python train.py --spec_augment=true --vocab_size=32 --encoder_arch="quartznet" --text_encoder_layers=8 --text_encoder_fused_qkv=false --text_encoder_qk_norm=false --optimizer="soap" --max_precond_dim=1024 --batch_size=256 --weight_decay=0.5
Rows from block 2 of the audio encoder of a small contrastive audio-text model, named by matrix and row number. Rows with one number belong to one channel. Each number is 128 + 32 x the weight over its row's rms, rounded and kept within 0 to 255. All counts start at 0.
After each channel's rows are labels from the 100 clips, of 14848, where the channel reaches its highest value: "responds to" is what is common among them. Only what is clearly more common there than usual is listed. The data: short read English sentences (LibriTTS-R). In brackets: how many of the 100.
# convs1: first pointwise conv (encoder.blocks.2.convs.1.weight, 192x192x1), inputs 96-191
# convs3: second pointwise conv (encoder.blocks.2.convs.3.weight, 192x192x1, transposed), outputs 96-191

convs1.111 [122 134 122  70 138 120 177  85  74 120 120 168 148 160 159 111 121  95 112 141 123  73 153 139 113 136 138 121 129  98 139 135 143 136 155  72 115  88  97  84  96 121 111 140 110 170  75  99 100  80 120 146 131 114 156  77 140 115 135 104  94 136 139 160  92 112 135 213 131  88 136  47 149 193 160  93 156 128 105 116  84 140 116 153 153 161 149 116 174 134 164 160 129 109 125  67]
convs3.111 [143  64 161 136 144 137 167  70  98 135 132 120 120 191 158 136 130 194 151 164 143 140 147 108 157 173 115  96 109  94 150 131 120 151 140 184 136 127 160 181 178 171 119 139 154 137 167 139 115 158 139 118 106 171 106  96 134 160 176 129 167  94 110 150  90 152 102 125 129 126 149 156 124 154 109 160 151 115 182 117 119 123 154 174 181 150 153 177 179 158 175 140 145 153 103 168]
responds to: voice: male (81)

convs1.98 [108 147 145  88 108  73 117  90  46  93 141 115 161 194 149  84  64 120 171 141  99 123  87 183 128 159 100 126 174 142 143  55  81  89  83 129 136 124 163 114 153 101 116 167 135  94 151 154 152 164 126 158  76 115 145  86 103 153 144 128 129 132 129 188 146 158 106 154 150 165  79 126 165  96 159 107  84 167 101 149 126 146  74  95 130  98 109 103 172 148 100 174 124 102 151 184]
convs3.98 [ 85 152 185 106 114 120 113 119 144 155 119 184 136 117 111 108 121 125  89 146 177 129 155  78 103  91 117 117 140 113 167 175  73  76 124  56  98 104 148  99  13  84  56 111 143 147 140  93 152 138 115 154 184 118  90 172 116  94 119 155  70 119 151 132 131  83 133 180  93 107 136 166  94 155 184 106  78  78 136 106 112 122 128  93 102 135 137 142  80  79 153  97  99 116 170 124]
responds to: voice: male (85)

convs1.93 [ 81 150 155 106  93 146 124 143 135 119 133 142 194 164 142 116 117 130  73  79 106 141 132 155 130 185 158 155 117  84  85  98 136 132  96 116 125 122  96 171 184  91 112 154 149 140 102 176 138 108 199 127 182 142 120  91 168 109 136 120 132 123 173 148 100 106 129 158 117 194  85  62 141 160 167 101 150 182 113  96 110 145 142 112  81  84 179  97 166 119 132 147 151 190 210 108]
convs3.93 [154 117 159 159 164  68 143 117 198 154 129  71 107 135 108 132 107 114  73 105  91 131 110 178 131 132 190 134 150 124  67 148 138 137 138 161 155  93 160  79 117 122 145  82 127 141 134  85  68  86 158 118  68 148  90  69 139  80 141 131 147 177 132 105 138 137 130 101 124 168 186 105  80 133 136 111  54 139  98  48 112 107 153  91 146 130 138 120  82 146 124 119 119  86 121 113]
responds to: voice: male (80)

convs1.121 [149 129 131 117 127  92 136 106 184  74 135 146 122 159  92 115 161 190 153 117 172 139 170 133 184 106 128 140  86  71 158 114 162 176 134  87 192 104 106 124 158  78  98 100 122 141 142 113 154 116 146 154 116 110 106  99  98 118 113 178 115 121 122 159  97 132 143 128 102 154 175  92 147 103 160 216  72 157 119 154 145 154 146 105  77 132 136 129 156 152  69 129 125 147 167 109]
convs3.121 [116 128 135 116 190 159 148 171  97 141 149 137 138 186 115 173 150 131  89 154 141 137 160 126 135 117 102 123 142  83 151 126 168 111 146 136 116 122 142 156  69 173  88 189 146  86 111 137 115 106 126 170  80 178 122 147  58 141 118 127 117 118 119  73 160 107 152 164 161 185 165 109 106  95 181 142 122 139 136 175 151  81 153 138  96 149 142 155 179 146 134 172 166 125 121 190]
responds to: the word "was" (32)

convs1.24 [120  91 131  86 152 116  66 139 164 116 184 102 137 119  91 137 179 150  84 122 121 131 118 108 135  69 139 144 201  82 156 150  94 113 118 144 127 102  97  83 115 147 148 137 136 105  66 175  33 144 149 160  71 101 145 151 132 134 198 144 102 104 115  70  84 159 152 177  77 180 110 118 193 163 165 175 107 144  99 149  96 109 143 110 142 121 147 161 135  95 168  74 177  96 174 116]
convs3.24 [ 57  83 127  98 123  78 136 151 124 181 134  84  93 211 151  88  61 121  89 193 158 165 140 114 124 114 132 155 124 132 102 174 130 146 102 192 142 112 126 131 150 135 166  72  87  94 116 139  99 136  92  80 173 187 112  96 167 100 151 112 126 165 149 122 110 114 105 118  92  67 108 142 122  47 122  53 131 119 160 137 133  63 121 139 116  94 155 126 141 122 110  93 156  76 136 138]
responds to: voice: male (75)

convs1.91 [179 190 128  78 132 130  94 121 116  93 132  85 123 141 143 150 154 109 100 144  90 104 123  88 143 160 137 107 119  89 145 174 138 147 136 112 101  78 160 141  89 122 156 174 100 143 105 129 161  97 132 127 159 214 120 144 141 110  48 145 180  81 149 160 195 110 107  95  95 163 160 109 153 123 121 173 145 121 107 122 103 167 107 165 103  90  85 108 157 163 173 159 143 118 116 145]
convs3.91 [129 162 162 142  82 148  81 109 132 147 142 130 153 149  95  94 121 161 113 123 138 218 114 138 143 205 146 166 151  94 141 127 111 144 108 123 200 111 144 148 116 114 119 105 146 172 166 146 119  88 120 152 131 160 172 175 153 130 103 108 196 164 154 136  88 124 121 136 191 126 148  62  57 122 160 170  73 145 182 140 159 172 114  79 156  99 177 185 188 141  89 136 150 190 108 161]
responds to: voice: male (78)

convs1.69 [107 123 102 122 111 130 108 141 158 144 125  86 153 121 143  65 112 133 129 159 153 118 110 139 174 139 143 160 161 125  71 100  31  78 122 144 119 198 124  96 130 117 170 153 133 104 148 150 147  81 136 143 117 105  98 156  84 102 109  68 159  59 163 133  83 133 158 145 118 119 108 115 140 138 146  95 150 123 205 143  87 159 145 100 120 163  99  96 167 104  85 132  56 166 147 119]
convs3.69 [112 147 131 116  33 123 113 119 173 147 140 143  90 141 131 103 170 168 196 154 127 187 114 133 130 141 115 115 108 123 121 118  61 181 139 146 144 133 197 185 162 184 142 108 176 172 147 144 124 116 143 127 169 168 136  83 123 152 101 157 156 117 149 145 115 146 140 136 181 126 178 159 126 119 151 101 179 136 181 105 104 170 105 178 183 196 180 130 145 191 139 138 138 153 181 134]
responds to: voice: male (83)

convs1.141 [195 149 184 117 149 132 122 155 122 135 120 100 145 107  81 213  91 156 123  86 149 167 112 146 107  85 175 103  86 118 151 154 174 102 180 119 115 113 126 140 231 123 154 124  57 110 110 141 166 192 127 130 116  90 202  98 159 106 185 140 149 134 148 100 129  95 115  85 110 105 128 173 138 100 147 106  86 121 140 136 115 179  86 108 177 157 125 177 129 159 114 145 186  54 106 142]
convs3.141 [176 109 121 104 123 133 176 100  59  88 113 106 130 133 118 148 106 168 143 127  94  62  76 151 121 113 147  82 134 138 155  81 140 178 182  99 115 136 107 140 117  90 130  53 115 137 107  88 169 102 111  93 112  78 100 150 176 175 164 149  62  92 131 132  96 205 101 169 119  85 139 123  84 130  70  91 136 179 137  61  99 114  78 129 107 149 146 148 132  95 141  91 140 125 129 187]
responds to: voice: female (83); the word "i" (41)

convs1.85 [187 152 123 146 111 147 119  91 139 135 102 104 144 133 130 145 117 142  98 121  91 156  91  74 145 138 181 165 120 104 174 181 189 143 166 126 167 102 141 147 130  51 102  90  86 100  90 145  83 124 134 255 137 137 146 104 118 131 108 146  71 104 137 141 102 171 105 145 102 132 134 130  91 124 100 221 115 184  83  99  94 166 125 122 100 129 164  60 128  88 130 156 197 165 106 109]
convs3.85 [128 139 117 113  70 208 157 127 129 111 113 125 141 104 123  63 140 162 168 131 116 105  34 126  94 134  62  79  47 173 103 121 142 156 145 102 160 140 107 117 138 120 103 142 134 144  84 170 116 156 156  85 161 115 129 196 123 140 105 173  85 141 110 167 160  86 138 116 153 163 119 117 170 125  39 104 143 168  89 124 170 175  59 147 140 157 141 134 152 143 174 117 103 159 130 145]
responds to: voice: male (74)

convs1.16 [182  93 173  87 151 176 101 184 146 127 107 184 110 132  92 180  84 170 140 156 133 109 172 140  91  89 112 165 121 145 108 164 139 108 135 160 126  81  91 121 179  55 139 158 148 112  95 109 187 117 126 183 143 171  96 131 139 169 171 161 134 143 108  50 143 170 130 107 137 124 148  73 154 127  89 137 142 107 134 136 101 169 107 108 150 153 114  72 107  90 173 105 187 117 121 122]
convs3.16 [156 127 110 147 139 139 139 167 117 166 106 144 151 177  98 130 135  93 160 143 142 132 146 144 129 123 120 157  39 185 130  86  96 166 137  74  91 122 140 100 142 123 152 140 124  85 136 134 116 100 113 145 152 128 194 157 134 162 117 146 157 150 153 128 134  85 121  68 130  95 112 141 146 113 145 208 140  68 148  93 176  72 145 190 130 155 204 151 164 132 143 129 110 117  89 128]
responds to: voice: male (83); the word "you" (37)

convs1.92 [161 136 114 112 158  71 131 131 111 172 157 104 130 123 139 160 125 184 130  81 172 136 154  81  89 117 145 117 124 118 117 158  93 154 135 163 157 110 110 150 141 108 112 160 105  82 167 166 122  96  95  87 153 151  99 154 187 129 104  99  76 155 114 120 147 153 169  70 138 156  95 139 149 105  97 200 158 201 115  99 132 144 104 188 102 117 135 116  77 181 164 103 137 152 162 146]
convs3.92 [ 95 107  90 106 210  94 157 113  72 117 173 144 111 149  88 167 117 147 138 116 152 110  80 101 152 117 101 146 104 105 123 155 144  62 136 143 105 152 137 163 152 138  97 145 140 134 105 127  92 163 167 153 139 107  66  82 105  80 169 134 157 142 118  62  76 106  98 103  73 135 125 146 113 150 160  77 129 156 125 152  76 138 106  78 155  92 124 154  97 180 110 152 179 143 141 119]
responds to: voice: male (79)

convs1.53 [107 116 134 163 139 153 141 159  87 125 144 100 157 150 106 115 127 116 122 153 115 117 157 136 156 105  92  96 114 108 128 164 108 177 110  80 115 151 155  68 113 113 101 146 156  97 143 131 136  68 147 130 106  85  88 141  98 150 143 168  76 140 122 148  50 173 154 137 142 100 108 126 156 145  79 110 168 110 154 140 100 182  92 150  91 139  67 153 103  66 149 137 191 136 126 166]
convs3.53 [139  90 129  83 128 108  92 163 111 106 137 191 107  78 169 120 159 118 156 166 152 124 164 119 118 115  80 142 101 128 122 144  94 154 146 142  92 181  99 113  99 150 142  75  68 196 113 177 175 141 132 103 116 102 138 112 122 121 123 170  95 106 121 223 155 124 137 124  79 100  98 137 109 132 183 100 146 121 159  57 182 150 110 151 136 133  62  96 124 168 157 119 123  95 120 138]
responds to: voice: male (73); the word "to" (36)

convs1.147 [162 116  92 209  89 112 126 160  99 135 178 138 141 159  99 130 169 113 105 119 104 137 141 143 154  97  84 174  75 125 142 189  90 176 163 116 118 147  76 136  89 117 196 172  94  85  61 114 145 150 126 108 101 131 157 194 178 143 150 201 108 120 106  97 169 102 114 152 130 121 118  99 132 153 106 117 123 104  96 167 116  96 174 146 128 104  72 126 114 169 146 142 144 150 139 137]
convs3.147 [ 90 126 173 154  85 166 165 133  70 123 118 107 107 178 146  96 112  76  84 125 169 119 113 107 183  99 130 169 109  77 122 109 151 164 124 184 135 117 134  83 150 111  82  71 105 184 113 184 147  78 166 116 120 168 114  80 128 108 155 104 165 104 110  51 139 117  87 144 124 119 161 132 135 156 180 125 162 150 107 111 143  83 140 134 136 206 127 144 134 121 132 125 134 161 129 156]
responds to: voice: female (88)

convs1.81 [105 177 118 146 149 158 119 131 172  93 156  77 116  98 128 120  78 167 100 110 106 141  94 131  87 149 141  89 175 168 116 121 157 107 140  96 120 177 214 138 145 157 126  85 240 106 124 146 173 155 145 115 139  94 134  73 156 139 150  78 125 136  89 189 178  95 102  98 118 144 181 134  43 106  91 167 120  93 158  74 118 113  88 112 138  77 164 147 154 126  83  78 125  90 145 125]
convs3.81 [104 104 137 191 145 147 168 125  74 164 128  81 154 170 185 164 146 153 105 116 161 157 102  73 112 142 164 116  77 151 103 147 158 160 106 132 120 122 147 106 142 137 115 163 104  82 172 125 152 119 151 123 113 170 139  80 179 127 120 130 146 140  64 169 103 153 113 169 142  79 104 176 162 111 132  97 134 108 133 138  94 146 147 181 105  83 130 118 118 163 129 135 100 147 132  96]
responds to: voice: male (75)

convs1.66 [126 106  98 104 103 143 113  93  63  75 153 134 136 148 161 107  94 133 114  82 116 103 106 163 152 141 143 183 148 152  80  63  58  72  89  98 151 117 176 142 160 115 128 156 122 135  99 150 105 132 130  84 138  88 120 149 143  85 120 113 102  90  80 124 105 172 142 134  95 124 117 130 188  89 197 114  87 136  86 126 142 172 133 122  65 122 101 115 181 179  90  71 113 181 146 131]
convs3.66 [ 91 102  71 106 101 143 149 121  80  84  75 122 118 139 128 141 142 118 130 109 221 109 198 105 145 107 152 141 145 112 182 147 132 115 218 122  94 110  67 162 146 136  99 103 173 126 126 104 135 153 143 138 130 118  73 150 145 151 151 161 109 136  95 113 124 101 149 230 132  88 152 122 119 152 133  95 128 151 208 123 129 132 177 188 137  48 168 103 145 136 170 145 142 119 141 147]
responds to: voice: male (90)

convs1.135 [131 109 116 104  91 150 137 130  96 150 195 187 155 138 184 149 162 156  50 110 173 157 112 164 164 139 154 149 139 176 146 171 101 134 132 176  49 167  88 102 136 121 157 169 106 149  77 100 111 163 145 101 127 158 149 156 125 125 155 131 161 132 128 132 223 148  90 107 139 192 121 143 134 126 130 148 178 176  93 123 114 144  64 119 131  87 120 145  87 158 119 122 140  87 139 165]
convs3.135 [139 178 121 137 183 108 157 107 165  86 151 111  86 131 185 125 153 104 121 124  56 160 124 113 108 121 127  93 115 122 101 120 144 107 148 122   0 127 113 126 122 106 112 132 150 116  82 138  83 162  72 113 146  99 139 126 152 103 152  83 153 109 110 108 119 148 106 124  63  93  99  90 156 140 115  92 122 148 161  82 175 105 151 150 181 156  68 120  90  99 106  84 106 154 127 114]
responds to: voice: female (86)

convs1.22 [120 211 164 108 119  90 140 184 125 169 160 148 143 148 148 132 113 120 152 162 115 113 161 153 107 114 139  91 134 104 162 144 150  95 122 130 150 125 101 177 122 162  79 135 121  52 107 114 174 121 117 189 178 145 164 119  76 162 134 118 175 159  82 162 177 130 141 106  71 130  71 144 117 145  69 147 105  97 113 117 132 182 133 157 147 177  75  83 147 160 113 157 137  97 107 183]
convs3.22 [ 82 165 172 174 139 116 105 148 133  61 133  88 101 131 136 174 168  96 126 146 111 119 114  68 103  90 108  67 138 152 113  95 163 142 108 129 111 151 132 114 116 140 167 140 111 159 124 143 129 104 111  96 109 131 157 126 107  80 136 149 109 147 157 176 198 154 119 154 116 150 160  91 156 116 133 107 139 179 122  98 145  92 133 109  78 134  83 115  40  93 139  96  78  84 151  54]
responds to: voice: female (82); the word "i" (60)

convs1.72 [ 88  88 145 102  85  68 118 104 121 137 147  83 106  71  80 188  80 123 113 181 106 165  92 153 176 151 179 100  50 176 132 121 162  83 136  88 143 167 110 130 145 132 134 153  65 178 176 129 129  73 125 119 147 156 151 124 134 156 131 156 108 126 127 127 150 183 111 106 113 180  72 101 140 133 122 121 115 139 156  96 139 117 118 117 140 180 119  91 158 150  83 131 137 123 158 161]
convs3.72 [139 114  98 110 121 101 170 219 145 161  88 131 126 136 150  49 117 128 154 170 119 110 140  83 116 174 136 132 167 159 123 120 104 152 129 109 175 121 198  96 120 124  85 113  99 111 109  92 156 238 139  65 108 125 109 120 115 111  87 151 187  93 127 109 143 131 107 134 100 113 178 118 169 136 149 150 132 116 127 172  95 131 145  98 146 166 135  93 141 153 141 106 171 106  62  66]
responds to: voice: male (82)

convs1.139 [160 160 171  98 117 175  79 147 184 125 176 199 128 132 108 161 120 130  81 129 119 160  93 198 153  96 173 153 201  99  96  69 152 157 126  75 159 128 169 129  88 188 133 117 167  91 144 174 152 143 169 125  93 148 154  99 175 149  98  97 110 181 150 221 125 125 160 148 159 151  46 122 137 134 139 128  78 145 231 153  52 148 149 116  84 141 125 124 152 149 120 171 167 106  52 143]
convs3.139 [143 160 169  99 108 162 144 103 125 179 129 120 157 172 128 141 197 148 144 118  94 164  42 177 131  65 158 132 107 103  96  54 137 152 108 124 157 114 162 126  98 161 173  90 128 145 118 198 140  93 145 124 157 141 125 128 155 190 175 149 201  71  94 133 173 119 194  98 140 183 119  99 114 111 104 142 149 124 106 107 153  92 159 173 124 175 123 124 177  59 166 104 113 144 142 153]
responds to: voice: male (94)

convs1.27 [117 129 108 136 139 246 153  89 110 160 118 105 188 127 149  94 156 123 120 132  99  80 116 128 126 104 111 129 163 111 140 122 114 130 122 125  95  74 103 106 159 145 119 105 185 140 109 132 152 138 136 123  92 152  87 108 138 113 100 101 255 127 133 152 112 125 147 155 145 111 165 171 171 122  87 122 142 151  96 129 144  88 133 135 109  49 100 121 153 115 106 139 162 110 132 109]
convs3.27 [103 173 141 134 122 135  82 100  98 113 166 107  94 128 115 124 145 133 124 174 155 138 128 132 194 200 145 125 135 150 140 161 120 131 145 138 122  94 184 166 123 129 213 162 121 114 139 146  93  87 114 154 127 184 169 127 130 196 157 151 139 135 138 148  92 197 127 152 158 102 167 140 135 117 175 135 121 170 140 123 158  92 155 132 165 132  90 181 185  54 174 155 112 111 146 107]
responds to: voice: female (93)