A small contrastive audio-text model, trained from scratch.
Training: soap at rate 0.0011, batches of 256.
Data: trained on short read English sentences (LibriTTS-R), 26041 training examples, 67.8 epochs.
Rows from block 3 of the audio encoder of a small contrastive audio-text model, named by matrix and row number. Rows with one number belong to one channel. Each number is 50 + 15 x the weight over its row's rms, rounded and kept within 0 to 99. All counts start at 0.
After each channel's rows are labels from the 100 clips, of 14848, where the channel reaches its highest value: "loudest" is the band of the loudest frequency at the time of the peak; "top examples" is what is common among them. Only what is clearly more common there than usual is listed. The data: short read English sentences (LibriTTS-R).
# convs1: first pointwise conv (encoder.blocks.3.convs.1.weight, 192x192x1), inputs 96-191
# convs3: second pointwise conv (encoder.blocks.3.convs.3.weight, 192x192x1, transposed), outputs 96-191

convs1.9:63 30 59 51 25 47 16 52 48 23 40 61 55 36 51 68 45 71 74 49 51 60 64 63 55 66 47 40 31 65 73 76 53 45 48 59 20 59 56 74 45 61 43 43 57 40 73 65 50 66 47 75 56 23 50 63 34 61 28 40 76 42 54 34 53 44 49 38 44 61 27 49 73 33 61 73 57 37 37 44 69 74 41 66 50 58 37 46 50 56 39 56 30 22 50 47
convs3.9:61 29 39 79 40 60 45 51 32 72 33 56 36 42 75 37 46 45 33 40 62 56 62 68 32 50 59 63 50 30 57 40 48 45 67 30 47 69 34 47 52 59 52 55 67 50 49 52 72 74 57 52 42 50 68 50 33 45 50 35 68 57 75 67 59 34 45 43 48 39 68 57 36 77 50 41 65 39 61 65 23 59 53 33 30 48 34 48 34 41 99 61 26 56 32 55
loudest: 250 to 500 Hz
top examples: the word "was"

convs1.90:22 50 24 67 47 44 43 26 74 68 26 56 47 55 46 53 71 45 35 45 54 57 46 45 61 70 97 73 18 62 42 46 49 45 36 43 47 41 55 34 49 35 45 50 74 45 29 49 01 53 48 56 52 51 58 40 29 51 56 59 59 61 78 65 78 50 51 39 51 70 32 23 57 15 43 72 65 69 33 40 42 47 19 36 47 53 47 82 63 30 28 44 46 58 46 51
convs3.90:42 59 85 39 27 55 38 30 46 55 70 56 34 36 59 64 60 53 48 30 59 42 63 50 37 34 56 49 47 34 41 53 67 90 42 48 65 67 48 72 51 65 24 44 47 57 45 39 34 31 39 25 58 42 75 69 42 61 56 51 69 52 31 36 45 63 26 75 50 77 51 24 58 58 38 36 35 66 45 53 31 46 42 36 24 64 43 38 68 65 25 41 51 36 66 58
loudest: 250 to 500 Hz
top examples: voice: female

convs1.35:35 72 52 68 33 56 35 55 62 49 62 52 44 29 44 30 42 58 35 46 61 47 53 27 34 31 33 45 59 49 80 53 22 55 60 43 35 72 57 47 59 52 44 63 62 58 67 47 66 69 54 54 25 29 45 57 55 38 60 56 44 49 38 62 70 62 24 44 56 40 35 66 72 64 40 36 63 39 49 43 37 64 70 36 92 35 60 38 45 73 70 42 27 45 50 68
convs3.35:58 69 31 63 57 34 49 39 69 49 65 83 34 45 67 61 50 30 34 67 65 45 51 57 59 57 40 26 27 32 72 45 44 38 43 36 49 59 42 39 23 68 31 34 52 74 38 52 63 60 66 35 44 43 66 66 39 56 63 60 30 63 53 55 68 53 53 24 58 55 65 65 65 74 30 49 57 61 27 46 84 69 65 72 50 29 61 20 48 30 51 38 41 38 64 47
loudest: 500 to 1000 Hz
top examples: the word "was"

convs1.132:56 41 56 67 41 53 72 59 68 62 48 22 80 56 42 74 47 41 42 56 55 58 59 29 38 72 28 22 51 38 45 53 13 57 57 31 40 71 67 52 34 34 46 50 39 60 28 56 40 38 43 67 36 30 59 57 32 37 55 58 76 41 46 67 21 34 68 61 60 67 51 59 28 62 56 60 50 40 55 38 66 60 62 52 40 67 38 33 42 42 41 49 42 32 38 72
convs3.132:45 52 67 72 77 51 51 44 37 59 33 48 53 34 22 43 38 48 63 49 52 45 44 80 58 59 54 23 80 64 52 45 59 66 50 38 21 40 54 54 77 57 35 33 32 55 39 61 39 44 51 35 67 63 41 40 22 55 82 57 57 38 55 67 57 66 43 43 89 57 59 65 56 53 54 33 60 35 28 36 42 43 39 56 27 51 79 64 55 56 58 64 54 52 50 53
loudest: 4000 to 8000 Hz
top examples: the word "was"

convs1.131:55 64 35 68 32 47 52 32 67 30 52 46 81 45 61 38 34 54 63 31 40 49 43 48 55 59 41 41 56 57 60 53 37 82 53 59 00 29 55 31 36 51 21 49 42 74 42 56 56 69 58 41 49 17 49 44 65 94 82 71 29 36 53 56 43 52 47 42 18 67 51 59 67 43 61 33 59 56 51 52 46 24 61 36 41 52 69 62 61 79 44 51 63 47 08 51
convs3.131:65 56 45 44 73 52 73 41 87 75 53 52 56 45 46 70 71 46 40 39 69 58 75 45 47 42 33 27 53 46 17 53 41 37 37 51 70 49 29 76 46 51 46 66 61 45 20 69 31 47 39 57 55 24 64 36 44 52 23 33 45 63 46 51 51 33 69 37 44 46 65 71 55 38 42 62 61 32 36 40 77 52 34 69 58 28 56 43 54 64 40 51 69 67 57 62
loudest: 500 to 1000 Hz
top examples: voice: female

convs1.74:29 57 61 86 52 11 51 36 61 42 52 49 65 46 75 56 38 67 54 65 39 17 52 50 99 56 71 47 44 45 44 24 33 53 42 59 43 66 20 40 45 58 62 57 59 66 60 50 55 60 49 37 46 51 46 25 44 26 51 69 46 29 30 54 36 47 72 44 59 55 62 30 65 64 49 54 41 60 75 36 42 77 59 64 90 59 34 47 52 38 54 30 52 58 37 47
convs3.74:28 54 67 45 68 62 58 69 64 36 65 24 59 59 38 37 51 41 26 46 64 47 57 35 41 60 24 21 57 76 41 56 70 46 30 53 52 49 44 59 47 69 46 52 60 45 51 55 63 59 42 40 41 15 39 54 63 24 41 52 54 58 34 39 27 37 46 55 32 30 61 59 49 59 35 41 71 47 56 35 47 78 75 44 46 31 40 60 54 37 33 38 36 50 67 59
loudest: 250 to 500 Hz
top examples: the word "you"

convs1.186:52 59 68 39 68 44 65 61 65 61 52 31 25 71 33 65 43 27 81 57 37 46 32 65 64 47 44 64 40 56 59 36 64 50 50 34 42 26 40 61 31 55 12 59 54 56 59 41 47 42 36 55 29 45 55 71 71 41 40 66 31 32 53 07 57 68 64 35 50 55 69 55 55 51 58 82 46 72 69 44 59 55 57 34 48 59 65 49 61 46 61 68 51 46 51 64
convs3.186:10 44 58 45 64 67 72 49 62 59 45 47 25 36 42 55 55 57 55 73 55 53 36 26 71 56 41 42 58 69 20 21 64 26 07 39 47 52 46 71 51 48 61 58 41 42 46 55 30 49 58 54 52 41 51 36 57 31 39 55 34 45 20 11 55 42 75 38 66 53 47 51 62 51 25 46 79 47 50 46 43 63 64 57 43 71 63 33 65 44 24 65 59 41 74 49
loudest: 250 to 500 Hz; 500 to 1000 Hz
top examples: voice: female

convs1.188:25 33 69 57 57 62 81 54 33 44 38 48 71 81 51 50 59 40 20 53 48 60 62 71 23 48 66 35 68 55 62 29 62 33 47 61 41 49 32 36 74 65 42 40 50 30 58 56 40 54 54 61 66 85 46 43 62 37 43 39 56 33 66 56 66 43 59 45 74 32 68 59 55 61 55 14 34 76 47 55 67 50 46 78 52 49 42 39 42 49 45 72 45 50 76 51
convs3.188:39 45 34 33 39 71 70 44 54 62 55 54 58 42 50 23 11 59 68 29 47 47 71 52 60 26 78 56 31 44 42 50 41 42 29 54 15 13 51 62 48 43 48 55 29 46 74 50 23 71 35 27 99 68 42 38 63 47 63 81 44 43 44 70 30 50 45 59 41 74 62 51 53 55 59 61 67 20 53 72 53 87 47 38 42 57 32 81 70 33 49 55 48 62 64 34
loudest: 500 to 1000 Hz
top examples: the word "what"

convs1.100:50 40 64 39 72 40 64 28 50 49 53 77 38 63 75 75 44 37 41 54 46 69 33 44 81 33 64 51 65 30 47 40 52 30 61 54 39 67 52 39 60 42 60 37 46 44 41 81 45 48 51 31 32 57 54 16 68 79 54 77 62 43 70 37 46 44 73 20 35 43 55 49 77 66 38 45 50 50 51 46 43 43 45 63 42 80 61 45 37 59 59 65 49 63 40 07
convs3.100:59 34 39 49 49 49 54 27 66 45 51 43 20 29 44 63 26 66 38 45 53 47 65 75 35 52 64 58 41 48 53 46 35 34 52 50 49 44 40 34 53 31 56 43 55 75 77 46 37 42 57 34 65 56 57 68 24 59 41 43 66 53 53 49 42 45 52 63 54 45 14 37 43 28 70 71 13 47 24 64 34 31 38 68 34 55 45 79 51 37 62 47 37 49 53 24
loudest: 250 to 500 Hz; 500 to 1000 Hz
top examples: voice: female

convs1.115:60 73 56 31 60 56 56 59 55 58 89 42 56 19 64 35 71 49 64 04 53 69 56 61 68 53 32 70 51 40 57 44 61 53 28 42 39 73 36 47 32 35 54 67 51 36 85 85 40 24 77 36 10 63 40 29 64 48 67 45 48 55 59 51 31 72 59 45 56 62 57 38 53 62 45 44 43 55 57 24 35 50 48 51 44 40 49 50 34 45 32 46 57 39 69 64
convs3.115:53 40 58 51 43 45 44 49 35 67 35 49 49 54 30 71 57 64 68 44 47 81 46 61 52 44 36 54 62 41 79 57 52 35 37 34 49 41 41 33 63 63 52 32 76 40 45 33 65 75 44 29 68 58 58 64 60 49 60 54 18 56 23 66 53 50 49 49 78 72 30 72 40 57 48 56 43 77 50 34 67 65 53 24 35 90 56 56 53 50 82 77 49 41 17 34
loudest: 4000 to 8000 Hz
top examples: voice: female

convs1.139:51 49 41 29 28 40 48 56 54 39 35 50 39 63 44 57 27 53 74 45 61 28 44 26 41 64 24 33 58 50 54 85 48 47 61 62 30 57 86 34 58 78 23 44 06 63 58 47 77 72 35 42 40 49 29 40 39 20 53 54 38 70 62 47 51 42 52 41 42 42 33 35 58 36 54 46 66 59 57 69 54 50 58 34 73 48 37 37 35 22 66 27 50 69 44 53
convs3.139:54 42 47 40 59 70 53 48 70 44 71 29 59 48 60 41 56 52 41 57 36 42 55 20 48 76 52 37 30 79 62 76 64 71 45 40 50 62 47 25 71 77 47 57 86 45 40 34 40 63 37 60 25 35 34 74 48 22 57 64 43 68 48 53 24 60 35 28 38 51 37 30 48 51 44 47 31 66 29 34 37 56 40 72 50 49 57 74 31 48 54 54 61 70 41 62
loudest: 250 to 500 Hz
top examples: the word "you"

convs1.29:77 32 47 32 55 55 13 42 53 74 60 65 65 14 71 55 53 32 52 35 30 43 58 73 51 61 49 18 53 48 55 50 83 50 59 50 46 49 38 56 61 55 41 57 28 47 56 56 62 36 44 45 55 77 63 50 33 57 42 52 54 48 56 53 51 74 53 43 68 56 71 70 50 60 67 48 43 47 54 28 74 53 33 73 37 57 75 58 55 24 57 49 44 76 76 36
convs3.29:55 43 82 24 47 40 25 41 47 48 53 71 71 53 60 37 35 69 48 49 60 65 51 27 28 39 39 61 51 70 56 43 62 45 71 50 41 46 44 31 75 48 47 20 62 41 43 53 85 58 37 54 55 43 57 57 18 64 76 64 46 50 62 64 42 55 52 65 45 47 70 30 42 41 55 57 64 63 19 68 54 50 55 43 64 47 56 53 61 87 97 65 70 45 59 25
loudest: 250 to 500 Hz
top examples: the word "was"

convs1.77:23 69 63 54 79 66 48 49 84 43 59 45 55 49 43 58 57 75 51 58 52 53 82 42 59 60 55 42 46 54 34 48 46 40 26 40 19 69 49 54 41 35 55 64 63 79 62 57 48 41 41 62 68 24 69 63 44 34 33 69 52 55 54 55 41 49 42 80 52 85 56 42 56 43 54 52 33 61 59 48 00 23 63 37 55 47 36 59 63 55 32 17 50 40 62 41
convs3.77:32 67 34 49 45 30 27 57 56 70 49 63 29 18 40 45 26 60 51 41 63 38 41 56 48 59 23 58 46 48 39 55 45 53 47 52 59 56 33 73 42 48 80 54 28 64 12 32 58 56 50 50 45 25 63 32 58 56 30 48 55 40 46 71 11 35 39 54 46 58 29 48 58 67 68 60 52 53 85 26 33 67 47 48 35 42 38 38 52 44 54 42 33 59 40 67
loudest: 2000 to 4000 Hz; 4000 to 8000 Hz
top examples: voice: male

convs1.182:37 52 29 47 33 57 42 53 37 69 53 54 75 53 21 40 45 43 74 46 67 22 29 43 55 54 50 45 37 39 56 51 33 34 66 50 57 70 63 43 18 74 44 40 42 61 27 64 40 60 39 68 36 43 88 31 54 71 74 61 55 41 49 32 78 46 52 62 32 33 47 54 70 79 68 47 48 26 39 32 76 51 74 42 61 39 59 03 61 31 62 52 49 63 31 42
convs3.182:56 37 26 53 55 49 25 62 42 59 77 43 60 56 73 50 50 41 51 61 62 70 60 50 48 50 30 54 28 33 58 56 47 46 57 44 56 64 53 38 56 58 51 57 42 50 34 60 70 53 59 67 61 40 60 67 49 38 51 66 59 53 43 63 53 32 54 28 15 42 68 68 62 61 57 20 64 44 26 67 48 69 71 46 70 00 53 47 53 37 40 42 53 76 57 58
loudest: 500 to 1000 Hz
top examples: voice: female